config = dict(
    image_size=64,
    crop_scale_min=1,
    encoder_activation='swiglu',
    encoder_inner_norm=False,
    encoder_patch_size=[4, 4],
    encoder_widths=[64, 128, 256],
    decoder_width=128,
    decoder_layers=8,
    decoder_activation='gelu',
    decoder_fused_qkv=False,
    beta2=0.98,
    lr_schedule='cosine',
    warmup_steps=450,
    weight_decay=0.05,
)
Rows from block 3 of the image encoder of a small image captioner, named by matrix and row number. Rows with one number belong to one neuron. Each number is 50 + 12 x the weight over its row's rms, rounded and kept within 0 to 99. All counts start at 0. After the name is the row's rms in percent of the matrix's.
Before each neuron's rows are labels from the 100 images, of 14976, where the neuron reaches its largest size: "top examples" is what is common among them. Only what is clearly more common there than usual is listed. The data: photos of plants, animals and fungi (iNaturalist).
# gate: MLP gate (encoder.blocks.3.mlp.gate.weight, 336x128), inputs 64-127
# fc1: MLP up (encoder.blocks.3.mlp.fc1.weight, 336x128), inputs 64-127
# fc2: MLP down (encoder.blocks.3.mlp.fc2.weight, 128x336, transposed), outputs 64-127

top examples: class Aves
gate.218 107:51 47 39 45 46 48 81 48 57 67 55 56 61 43 68 39 27 48 37 86 48 35 50 50 62 39 45 42 56 35 58 52 54 64 45 50 33 52 32 62 68 54 43 68 52 64 36 55 62 45 80 32 56 42 47 61 52 67 46 43 54 41 36 56
fc1.218 102:45 65 47 72 43 42 42 65 56 44 37 58 48 52 56 48 23 41 69 33 44 56 49 37 15 42 55 65 56 46 59 60 66 49 52 74 55 43 67 48 46 39 47 41 48 46 76 62 52 62 42 60 69 51 60 22 60 49 60 29 79 46 60 50
fc2.218 103:68 52 56 63 55 34 59 64 39 32 45 46 55 50 47 51 54 53 64 29 78 40 48 69 52 60 60 51 69 46 49 41 51 44 50 29 62 57 42 73 40 56 54 28 33 63 22 33 71 48 45 28 32 50 53 44 61 58 64 72 36 33 44 42

top examples: phylum Chordata; order Anseriformes; family: Anatidae
gate.194 098:34 62 63 48 31 73 60 56 71 45 50 52 62 37 53 58 51 43 45 56 49 41 68 30 33 55 49 28 48 53 44 52 49 51 46 44 36 49 55 27 64 71 72 70 32 64 47 48 61 54 46 36 44 58 56 58 43 59 64 35 73 60 49 41
fc1.194 100:57 56 64 46 49 42 69 69 57 68 65 68 43 50 52 78 50 42 54 53 38 50 35 55 38 63 68 39 57 44 59 36 41 38 19 28 34 42 33 50 49 48 31 33 52 50 68 39 55 30 49 58 32 39 54 36 72 50 47 46 55 49 61 47
fc2.194 099:69 53 47 67 48 43 58 45 46 28 51 33 49 49 33 62 51 40 32 59 62 50 26 51 54 69 56 58 63 41 70 58 31 55 59 33 41 46 43 57 34 39 50 48 78 64 48 58 55 46 29 56 28 60 42 56 34 50 45 43 44 55 58 46

top examples: order Anseriformes; family: Anatidae
gate.186 101:57 50 60 40 60 72 33 71 53 49 57 40 56 57 52 47 64 64 51 26 47 43 57 53 52 62 47 43 50 53 27 48 17 15 49 46 44 49 56 51 50 43 48 42 65 59 40 51 58 35 35 32 61 24 51 69 54 40 53 56 56 45 31 44
fc1.186 097:40 49 58 58 55 59 58 51 49 42 59 55 47 43 42 45 33 41 71 40 57 51 50 58 34 59 52 56 37 44 56 53 50 62 51 32 52 25 79 56 37 41 42 65 28 43 61 43 36 34 54 57 42 50 38 53 66 32 67 53 54 36 58 63
fc2.186 093:55 49 74 27 34 44 47 42 28 30 36 39 45 56 57 44 55 35 43 37 28 38 57 47 47 73 43 63 55 56 58 75 51 55 41 31 56 51 48 59 44 35 56 67 47 51 62 43 38 53 43 46 43 33 56 41 48 50 31 43 38 56 45 53

top examples: class Aves
gate.197 100:52 45 48 54 41 55 62 56 53 55 49 25 35 48 70 55 45 39 55 34 61 57 33 37 76 60 49 52 48 38 65 31 57 58 51 68 43 38 57 60 60 46 26 37 48 30 45 34 43 51 69 47 38 50 28 49 53 30 50 34 64 45 58 36
fc1.197 108:62 27 41 64 38 36 44 50 58 58 37 19 47 35 63 44 39 79 66 40 67 67 57 25 55 38 45 55 66 49 44 64 46 61 47 57 50 30 38 45 50 57 51 56 71 61 46 36 57 45 52 48 44 51 52 61 30 18 28 59 69 62 44 60
fc2.197 107:45 69 50 39 35 27 46 42 49 46 54 56 61 47 64 64 64 30 46 72 54 37 50 35 60 52 45 52 35 56 62 77 45 57 42 55 39 37 50 47 59 73 39 46 45 43 28 42 56 65 58 42 55 47 52 71 43 72 64 45 64 45 71 41

top examples: order Charadriiformes
gate.91 100:43 33 44 53 36 71 45 73 48 32 68 42 46 65 28 44 52 43 48 49 50 31 65 55 35 40 45 47 56 52 52 58 53 59 57 40 69 45 71 54 57 29 38 43 43 43 40 58 68 47 58 51 59 37 62 66 63 46 61 64 54 50 48 37
fc1.91 101:71 46 55 48 31 58 73 33 42 32 59 62 53 45 58 48 66 47 45 47 71 33 31 61 57 32 56 47 42 41 57 33 47 63 53 39 44 47 56 39 64 29 56 41 57 40 53 51 31 27 57 39 77 49 49 28 45 63 42 43 45 87 50 59
fc2.91 105:41 48 47 51 52 67 46 66 70 68 54 61 52 51 34 66 59 48 20 55 20 33 44 40 41 49 49 49 45 57 48 44 29 40 28 48 44 48 72 66 40 67 57 65 41 35 53 26 33 37 49 45 47 34 29 60 43 44 40 50 63 52 46 47

top examples: phylum Chordata; order Anseriformes; family: Anatidae
gate.75 099:48 67 36 79 33 60 60 20 44 61 45 57 54 51 34 47 54 62 55 51 38 46 48 42 63 45 54 52 53 54 44 48 54 49 67 73 48 41 31 36 67 62 64 29 53 62 59 43 51 61 50 45 44 62 58 34 61 70 56 47 51 59 52 40
fc1.75 095:33 54 62 43 54 48 39 61 57 21 49 50 51 52 59 59 65 64 75 40 52 55 26 38 64 60 54 50 50 35 58 58 48 21 64 65 58 64 49 37 49 40 60 47 67 71 43 73 52 49 58 49 70 65 49 41 44 45 30 48 62 66 37 69
fc2.75 098:50 50 45 57 52 55 45 67 58 52 62 60 42 41 49 47 41 58 55 45 77 49 52 50 44 56 46 34 41 56 37 65 55 39 54 47 80 50 44 42 35 40 51 57 44 42 54 35 66 61 39 58 53 74 46 47 57 40 48 54 72 68 42 55

top examples: class Insecta; phylum Arthropoda
gate.328 100:50 46 30 45 74 49 41 46 56 50 50 18 53 59 65 49 41 45 54 55 51 52 72 45 58 47 59 70 41 67 46 48 64 57 64 57 34 42 52 43 43 55 45 50 47 61 47 50 72 59 50 49 43 44 19 39 43 72 60 75 55 49 50 25
fc1.328 105:47 40 69 37 63 42 50 46 47 38 67 44 46 65 32 34 47 45 44 37 27 41 53 61 40 77 56 55 55 65 62 61 66 30 52 61 37 46 54 54 45 49 44 55 48 61 50 60 38 54 40 52 67 36 24 58 35 61 40 59 36 48 54 34
fc2.328 104:48 61 57 60 69 41 60 43 62 48 45 82 40 42 50 50 45 40 62 56 60 37 43 63 34 47 62 42 62 29 42 65 61 52 58 38 67 50 50 33 66 37 46 62 43 46 35 46 40 65 43 35 25 67 66 57 64 45 55 48 68 35 47 50

top examples: class Insecta; order: Coleoptera; family: Coccinellidae
gate.20 096:55 40 53 56 37 56 40 51 52 47 55 61 45 32 49 52 35 44 35 46 54 48 65 62 57 68 43 57 29 64 72 67 44 57 47 47 83 56 37 65 15 47 40 57 45 44 55 63 60 76 46 57 69 34 54 50 48 36 34 48 52 75 37 62
fc1.20 103:57 74 50 72 48 49 40 36 49 55 52 64 52 40 59 66 47 60 22 59 52 37 46 56 52 33 62 65 58 57 49 58 49 40 60 57 63 67 55 59 49 63 69 62 41 63 55 16 38 45 51 42 42 60 49 56 51 63 72 48 29 46 51 50
fc2.20 100:53 54 31 48 53 54 43 60 54 48 60 60 63 24 47 49 57 53 43 41 54 55 22 71 48 49 77 54 45 63 52 44 41 70 30 51 58 59 41 52 53 49 60 50 55 57 39 42 50 52 50 38 39 48 37 69 43 41 68 43 83 35 34 76

top examples: phylum Arthropoda; class Insecta; order Lepidoptera
gate.135 094:36 50 32 53 67 53 68 40 56 57 29 36 52 61 53 60 42 61 41 51 60 34 53 52 87 59 57 60 18 65 21 44 54 58 57 73 42 43 44 51 61 37 45 62 48 67 39 55 85 33 62 67 42 47 57 44 44 50 65 48 47 81 53 47
fc1.135 096:38 61 29 57 32 48 71 50 45 58 31 55 62 65 49 43 42 31 44 74 45 39 65 39 62 45 67 63 55 63 73 58 70 43 58 56 43 52 38 66 57 54 48 72 38 61 53 71 73 44 51 36 47 39 62 57 56 89 70 53 47 57 63 40
fc2.135 093:72 44 47 44 33 54 31 51 34 35 43 47 53 58 40 49 58 47 33 39 52 65 68 50 61 34 51 47 56 55 49 54 38 29 54 49 57 22 56 61 52 49 67 34 42 70 73 63 49 63 40 59 53 36 61 58 43 56 38 59 17 60 60 52

top examples: class: Aves; order Accipitriformes; family: Accipitridae
gate.284 097:43 58 22 47 53 43 61 59 60 26 72 42 31 26 54 60 45 43 49 63 49 54 37 54 50 62 64 52 56 52 57 41 41 45 44 50 50 48 33 50 47 31 61 64 62 54 37 48 49 47 57 61 47 62 40 40 46 44 33 41 55 62 68 48
fc1.284 096:56 68 53 46 44 52 44 66 46 60 39 45 45 71 67 31 42 39 48 68 38 67 45 42 50 45 77 57 72 54 56 58 35 57 41 25 60 50 55 65 38 59 39 54 52 38 59 42 49 72 59 44 27 46 60 57 29 52 61 77 56 36 26 54
fc2.284 094:77 59 49 64 31 71 43 59 26 63 60 45 39 53 60 58 45 59 28 42 37 56 45 67 47 43 41 75 53 60 55 52 13 43 49 44 55 43 48 36 38 29 47 24 39 55 37 50 48 35 52 41 46 41 46 50 22 52 53 54 54 41 34 34

top examples: order Anseriformes; family: Anatidae
gate.225 101:58 53 43 54 55 72 31 58 45 30 56 62 49 38 60 56 53 44 37 39 69 36 47 60 60 38 61 60 59 57 49 41 38 59 41 41 30 65 53 58 50 35 39 37 43 36 40 52 53 46 53 42 43 61 40 64 29 44 36 21 51 55 62 29
fc1.225 098:44 61 37 55 84 48 70 27 37 59 32 47 53 49 48 42 56 50 56 70 49 63 48 62 45 54 55 70 49 64 63 48 47 75 44 50 51 43 40 69 52 59 58 55 64 35 66 36 32 65 66 41 53 58 50 36 57 74 47 56 42 22 47 43
fc2.225 102:45 41 78 52 47 56 34 40 32 42 47 63 71 54 38 54 49 58 24 40 46 51 46 55 47 69 59 59 50 52 40 38 54 39 50 51 42 61 67 58 41 51 60 30 56 42 59 48 55 49 52 51 37 26 45 41 52 68 24 66 46 53 57 55

top examples: order Anseriformes; family: Anatidae
gate.81 100:70 65 52 44 42 73 66 45 58 47 39 58 50 44 57 63 18 42 59 44 80 42 66 55 54 54 58 52 39 42 45 64 42 77 53 67 70 45 45 54 21 26 31 61 60 51 53 45 59 57 35 38 59 62 45 46 30 28 26 63 53 69 54 53
fc1.81 100:53 42 37 42 74 53 45 29 39 52 62 46 48 42 37 42 47 38 37 37 56 57 61 31 54 57 43 58 43 52 30 42 59 53 50 59 73 44 65 46 47 58 62 70 48 29 68 27 40 51 51 41 30 67 28 51 55 47 51 44 46 32 35 56
fc2.81 097:55 51 55 39 30 40 21 58 27 51 59 74 52 44 54 42 40 29 63 36 43 37 68 61 28 41 56 44 39 60 44 51 57 46 35 37 46 37 35 40 52 54 62 40 62 46 48 71 58 56 49 60 48 55 69 46 48 39 55 21 54 61 33 63

top examples: phylum Tracheophyta; kingdom Plantae
gate.281 099:80 67 35 75 49 35 38 53 52 58 48 45 60 71 54 69 48 87 66 53 45 54 47 43 57 26 45 71 38 74 60 46 58 48 45 60 42 34 35 63 28 71 55 46 40 47 54 62 57 55 55 49 48 51 39 61 65 53 64 38 49 45 35 45
fc1.281 095:39 47 37 46 47 55 89 38 61 60 55 63 44 50 52 28 31 38 27 62 52 43 33 61 34 67 39 56 53 69 52 47 66 43 34 66 39 51 66 71 46 44 41 40 39 59 49 36 50 47 54 74 51 38 46 33 47 53 36 50 58 61 64 48
fc2.281 096:60 73 76 52 44 52 55 43 31 47 46 45 59 37 53 66 38 24 61 36 57 47 39 60 51 49 47 76 32 66 55 44 60 56 69 65 52 45 54 55 40 41 50 47 44 38 59 58 50 51 38 37 43 37 64 42 65 53 50 53 39 65 37 49

top examples: phylum Arthropoda
gate.323 101:59 32 46 58 66 48 53 47 47 35 44 57 26 45 64 52 33 49 51 62 48 57 54 58 51 70 59 48 66 46 59 54 42 52 42 33 72 52 54 50 58 53 51 33 55 60 60 39 71 41 63 42 46 48 48 40 54 41 66 53 42 42 32 63
fc1.323 102:41 65 35 64 34 38 55 58 40 43 64 52 43 52 46 35 62 42 34 45 61 54 41 45 41 41 63 54 43 69 62 53 54 46 36 52 69 51 55 68 55 37 55 65 69 61 43 51 47 49 49 53 40 51 36 62 58 71 60 53 44 44 74 39
fc2.323 102:62 36 44 50 62 47 64 44 51 45 70 52 29 53 69 55 44 44 59 29 42 71 42 60 55 72 50 80 68 48 62 60 50 42 63 63 59 52 57 29 14 47 39 56 50 47 49 51 58 50 49 55 37 56 37 32 23 48 59 54 42 55 37 49

top examples: order Anseriformes; family: Anatidae
gate.301 104:54 28 50 64 46 46 64 28 48 52 48 35 41 55 46 43 33 28 51 47 28 51 52 41 38 30 54 41 61 48 56 34 39 37 46 39 63 30 45 35 33 81 42 45 59 53 61 53 50 51 54 47 42 29 51 46 71 55 58 35 55 53 57 52
fc1.301 098:41 18 43 61 40 67 43 52 35 35 74 47 32 61 29 45 52 48 52 40 59 41 29 51 46 48 52 17 57 50 30 48 46 42 58 55 62 52 53 34 56 52 43 57 19 62 64 30 46 32 58 51 52 24 28 50 53 44 58 48 45 52 51 43
fc2.301 099:50 42 35 61 50 42 31 56 47 43 58 48 38 69 62 54 49 38 46 55 48 53 35 49 54 60 44 41 60 57 50 52 25 27 59 33 76 46 27 43 28 39 43 38 61 56 58 27 39 57 38 54 36 28 37 42 48 69 53 42 51 69 27 60

top examples: class Aves
gate.63 104:54 49 56 43 37 62 78 54 50 53 45 39 62 34 56 64 47 35 48 66 63 62 52 42 48 37 45 37 52 51 30 50 53 71 17 54 74 50 37 57 37 65 50 53 35 53 34 42 46 70 46 37 41 57 51 48 46 46 55 32 54 47 52 51
fc1.63 102:38 69 73 50 47 68 62 45 40 52 42 37 62 50 39 45 67 40 61 55 60 42 51 40 65 56 59 42 37 65 45 60 61 52 54 65 65 56 54 50 52 61 40 57 44 46 65 47 33 80 64 43 61 71 36 47 59 41 73 51 45 46 68 38
fc2.63 098:45 30 37 40 39 52 40 52 45 61 51 53 34 38 59 39 67 53 55 47 37 46 18 36 33 28 65 54 33 50 44 58 41 32 44 39 60 27 45 55 52 60 57 59 55 56 62 61 42 60 63 51 41 46 60 39 63 63 57 45 63 59 58 67

top examples: class Aves
gate.136 106:57 43 60 80 45 59 54 40 61 52 41 58 45 43 34 53 47 46 49 29 66 33 61 61 46 44 37 50 48 69 43 52 46 45 60 54 53 60 36 51 43 61 50 56 57 44 57 32 51 62 47 43 54 42 43 38 46 24 41 39 45 57 53 49
fc1.136 103:48 48 61 46 43 48 47 50 47 55 71 63 56 30 49 58 42 47 70 45 40 61 70 38 37 43 51 38 79 60 56 52 32 63 50 53 50 37 51 44 47 52 56 62 48 59 57 63 41 65 69 34 38 35 56 51 51 36 63 48 60 28 43 41
fc2.136 096:36 29 48 31 58 52 46 40 36 51 30 68 54 33 54 53 23 52 31 44 69 57 48 51 51 41 56 51 51 32 56 61 50 26 49 64 39 44 54 42 44 28 59 35 65 61 62 64 54 51 58 57 52 49 45 47 51 54 40 65 33 66 69 43

top examples: class Insecta; phylum Arthropoda; order Lepidoptera
gate.196 097:42 75 60 60 50 41 60 50 18 79 59 58 61 27 41 55 48 44 35 50 43 30 63 74 54 34 40 58 52 37 58 27 53 29 55 49 55 48 68 41 65 70 37 59 61 45 46 49 50 34 54 51 33 55 68 40 60 54 72 54 52 37 48 44
fc1.196 099:52 52 38 57 51 50 46 56 34 64 31 38 72 32 51 46 59 57 30 40 31 42 48 46 37 51 66 43 33 30 34 31 54 33 53 41 54 35 43 60 61 41 38 52 60 39 44 52 40 54 74 49 54 53 52 42 35 59 77 59 64 32 59 36
fc2.196 099:69 32 41 66 50 25 34 54 47 66 53 38 65 44 52 21 42 44 69 48 42 43 44 35 45 46 53 45 40 59 59 52 55 49 76 65 50 39 56 53 29 27 65 18 61 42 53 51 65 61 52 68 50 43 25 39 49 71 35 51 50 55 54 47

top examples: kingdom Plantae; phylum Tracheophyta; class Magnoliopsida
gate.269 100:64 53 47 66 30 60 32 30 45 34 50 48 41 63 47 42 62 48 48 57 43 48 42 49 57 34 55 52 53 27 70 35 48 41 59 50 54 53 54 55 54 47 56 37 56 40 34 34 53 52 44 47 44 50 36 64 27 53 62 33 47 75 58 19
fc1.269 102:56 56 57 37 38 49 27 58 40 48 63 43 50 75 57 74 70 43 44 47 45 43 63 41 35 52 37 35 54 25 55 28 64 26 35 27 60 48 62 61 44 66 40 34 36 53 55 58 52 47 54 64 38 35 60 34 42 44 51 62 54 63 58 34
fc2.269 102:60 54 42 46 65 55 47 66 46 58 43 38 49 53 67 41 54 51 64 55 64 42 60 52 49 29 63 59 55 35 31 47 45 41 51 33 62 33 43 43 57 58 44 35 34 30 42 51 45 56 41 40 56 57 50 70 42 32 46 41 55 34 70 62

top examples: class Insecta
gate.121 098:65 67 45 32 56 51 48 53 69 53 46 22 60 52 54 42 58 59 57 44 47 62 50 55 44 65 48 32 64 57 55 43 53 53 58 54 71 33 67 57 39 44 54 42 53 73 50 41 66 46 62 42 35 38 31 63 48 36 57 47 50 57 37 45
fc1.121 097:32 52 24 33 60 56 47 62 51 58 64 34 59 39 49 52 68 42 50 43 66 51 51 45 52 45 50 40 68 54 54 30 48 51 63 30 56 29 72 18 54 56 63 62 34 45 20 63 54 59 49 49 34 51 46 50 60 59 50 58 56 48 32 42
fc2.121 097:43 66 41 61 35 59 52 62 71 49 46 69 85 30 67 52 65 48 47 51 44 64 33 60 39 48 52 60 52 51 63 43 46 58 42 35 31 49 31 55 55 51 53 69 54 47 33 40 53 65 33 20 55 41 31 78 43 44 54 50 52 31 46 25

top examples: class Aves
gate.232 099:57 47 38 34 42 65 45 48 51 54 76 42 50 33 46 73 67 30 55 54 53 58 53 46 45 29 34 40 58 50 64 26 42 36 58 49 65 45 55 47 79 45 32 47 66 40 56 53 67 48 62 63 36 43 36 60 73 42 47 55 65 46 58 67
fc1.232 097:42 75 41 30 64 58 35 76 34 60 59 66 49 52 46 36 49 54 12 53 45 65 50 49 66 49 61 47 35 40 61 46 59 63 27 34 45 56 52 56 46 56 39 39 26 34 44 40 48 44 47 73 47 54 50 73 44 43 54 34 49 40 59 59
fc2.232 096:59 71 54 66 48 39 29 56 50 47 57 39 49 43 50 52 59 49 70 54 35 27 65 55 37 43 50 49 33 70 64 43 61 59 49 52 42 56 37 46 64 49 57 55 57 35 18 66 69 53 46 46 41 48 43 57 36 46 51 36 38 33 64 52

top examples: order Lepidoptera
gate.156 099:37 68 50 57 37 53 64 56 64 52 35 71 48 56 67 51 59 44 62 52 37 58 52 54 60 46 53 52 54 65 42 51 67 83 63 53 62 42 80 51 41 47 70 40 54 46 46 53 57 67 49 52 47 33 39 40 53 49 38 52 55 45 48 68
fc1.156 095:58 32 31 30 62 38 45 43 48 63 43 38 66 37 53 61 42 69 48 66 39 42 40 63 55 67 57 51 61 39 63 52 46 48 48 49 18 69 54 29 45 35 51 60 40 45 54 47 41 34 48 29 35 48 66 55 38 72 58 52 41 77 58 54
fc2.156 099:57 48 41 57 55 69 51 55 47 34 40 59 52 35 53 76 66 77 38 55 52 47 46 57 39 58 57 64 64 57 42 41 39 59 50 28 44 47 46 50 29 47 56 43 57 42 38 46 60 31 35 61 37 49 49 62 46 59 28 55 35 53 30 44

top examples: class Aves
gate.238 102:61 35 53 45 70 60 44 56 50 46 38 67 43 42 45 41 13 56 58 59 64 44 64 63 32 61 75 50 26 57 39 46 40 70 42 61 48 71 45 71 32 42 67 78 55 56 59 50 37 38 54 56 63 59 59 52 27 52 46 33 52 28 49 56
fc1.238 104:51 50 40 38 37 45 54 53 51 50 66 75 64 31 52 37 38 57 50 51 32 54 50 71 61 59 33 56 54 72 38 68 49 43 49 51 44 45 57 72 59 44 40 40 24 56 58 40 46 66 38 47 34 65 57 53 27 53 74 40 36 70 57 54
fc2.238 103:50 55 62 51 41 48 34 51 54 46 53 67 65 43 67 59 37 46 32 46 56 41 27 42 39 50 52 64 62 65 51 61 45 51 33 55 61 52 82 64 44 39 34 53 53 39 61 50 28 60 46 53 30 48 42 63 43 65 50 44 87 40 46 74

top examples: phylum Arthropoda
gate.259 101:38 48 49 36 51 61 44 65 39 60 28 51 45 52 33 31 66 50 32 54 31 57 38 39 59 60 33 42 71 44 51 50 52 57 42 30 38 53 41 53 44 71 64 44 38 27 34 47 47 39 58 47 38 37 56 50 52 45 61 55 43 44 56 69
fc1.259 100:49 61 33 50 46 69 35 41 23 48 56 48 45 69 51 48 60 66 43 82 53 62 45 50 49 65 64 35 56 40 38 60 51 57 49 53 48 64 48 44 40 61 36 44 53 72 38 42 60 64 26 60 70 42 39 26 40 53 39 68 54 68 59 36
fc2.259 104:31 31 50 39 47 63 55 47 56 50 48 53 52 64 65 55 57 43 38 64 45 25 61 46 61 49 47 65 39 36 57 38 17 43 44 52 58 48 56 44 68 82 57 45 41 55 46 54 38 37 49 41 44 36 59 65 40 47 18 46 29 71 72 60

top examples: class Aves
gate.303 100:57 58 47 54 75 58 56 49 61 40 52 53 45 33 34 56 53 42 37 47 42 48 32 48 46 64 54 46 31 48 60 52 52 51 48 77 48 55 43 37 42 53 51 58 36 58 43 50 36 48 41 21 37 63 67 51 67 50 25 56 76 56 31 42
fc1.303 103:52 43 50 37 59 55 64 43 50 29 54 31 47 35 52 51 54 46 64 48 52 29 22 40 45 40 61 64 39 65 38 34 68 37 40 48 48 60 54 56 53 53 54 67 29 60 32 43 50 37 63 43 47 62 50 44 39 47 42 65 73 57 47 36
fc2.303 103:44 57 43 77 22 50 49 54 57 43 53 47 32 46 34 53 37 44 56 50 77 52 41 53 48 70 54 49 59 43 39 67 68 45 61 22 68 68 33 53 36 50 30 42 54 43 27 50 68 58 39 62 57 65 30 36 56 54 53 47 42 56 65 25

top examples: class: Aves; order Anseriformes; family: Anatidae
gate.109 099:64 14 31 41 64 63 47 51 48 36 69 33 50 59 60 69 40 30 57 44 55 65 48 56 45 50 45 59 32 71 47 34 37 53 72 45 43 44 30 61 44 43 29 51 61 51 47 46 58 47 50 25 55 54 53 38 46 59 45 31 56 58 48 59
fc1.109 099:52 49 62 31 52 49 64 51 55 30 65 46 52 35 46 49 56 66 52 34 23 52 48 50 50 76 19 54 55 40 62 40 67 44 23 54 68 49 66 68 42 58 41 53 60 50 34 40 70 58 50 54 48 55 60 38 38 52 30 45 61 64 50 64
fc2.109 099:52 55 42 38 55 76 50 63 55 53 56 64 72 42 54 67 43 61 60 48 69 32 54 55 43 51 62 60 45 49 28 46 54 61 50 67 47 42 66 50 35 48 30 65 57 65 46 54 61 48 35 57 59 58 48 52 69 35 56 43 59 57 29 51

top examples: order Pelecaniformes
gate.30 101:46 50 37 56 46 47 72 39 50 67 56 31 57 51 31 46 47 51 30 62 50 43 66 45 67 58 44 60 29 45 63 42 51 57 72 30 49 42 41 61 44 53 29 56 30 46 47 46 70 57 51 46 43 51 65 47 66 40 57 56 41 28 54 51
fc1.30 105:59 38 59 64 39 53 49 53 58 34 64 63 23 47 63 48 62 43 74 49 51 57 65 44 30 47 74 30 63 57 29 71 48 39 34 43 63 61 61 58 50 21 23 35 49 49 47 44 59 56 43 64 52 48 44 26 48 24 43 70 79 63 50 55
fc2.30 107:63 60 57 65 33 39 72 43 43 34 50 46 78 44 36 51 54 64 48 15 80 56 37 52 58 72 33 62 71 53 38 68 50 48 55 49 45 44 47 42 48 39 62 51 49 62 47 51 71 55 31 49 35 41 44 52 66 47 48 60 58 41 48 52

top examples: order Charadriiformes
gate.335 109:36 60 63 61 59 65 45 56 46 43 42 50 67 58 56 42 52 67 48 35 66 45 45 55 47 51 45 61 53 61 56 47 46 45 69 55 51 39 53 28 66 42 57 44 56 66 35 44 44 60 41 22 33 54 56 72 41 28 37 44 50 51 47 30
fc1.335 110:60 54 57 48 52 60 49 37 41 43 49 36 45 70 60 62 48 30 69 24 61 42 45 49 44 55 49 51 52 14 55 36 63 22 69 36 52 49 76 55 62 39 38 33 51 56 48 68 50 35 64 50 61 44 34 51 51 38 54 58 39 68 72 54
fc2.335 113:63 43 41 68 45 51 64 49 51 47 21 65 48 59 49 51 62 33 37 45 50 41 56 82 36 42 63 68 56 46 55 54 47 56 35 42 56 63 61 58 39 43 64 51 47 68 31 50 42 51 51 33 21 49 50 48 40 57 61 49 46 47 52 53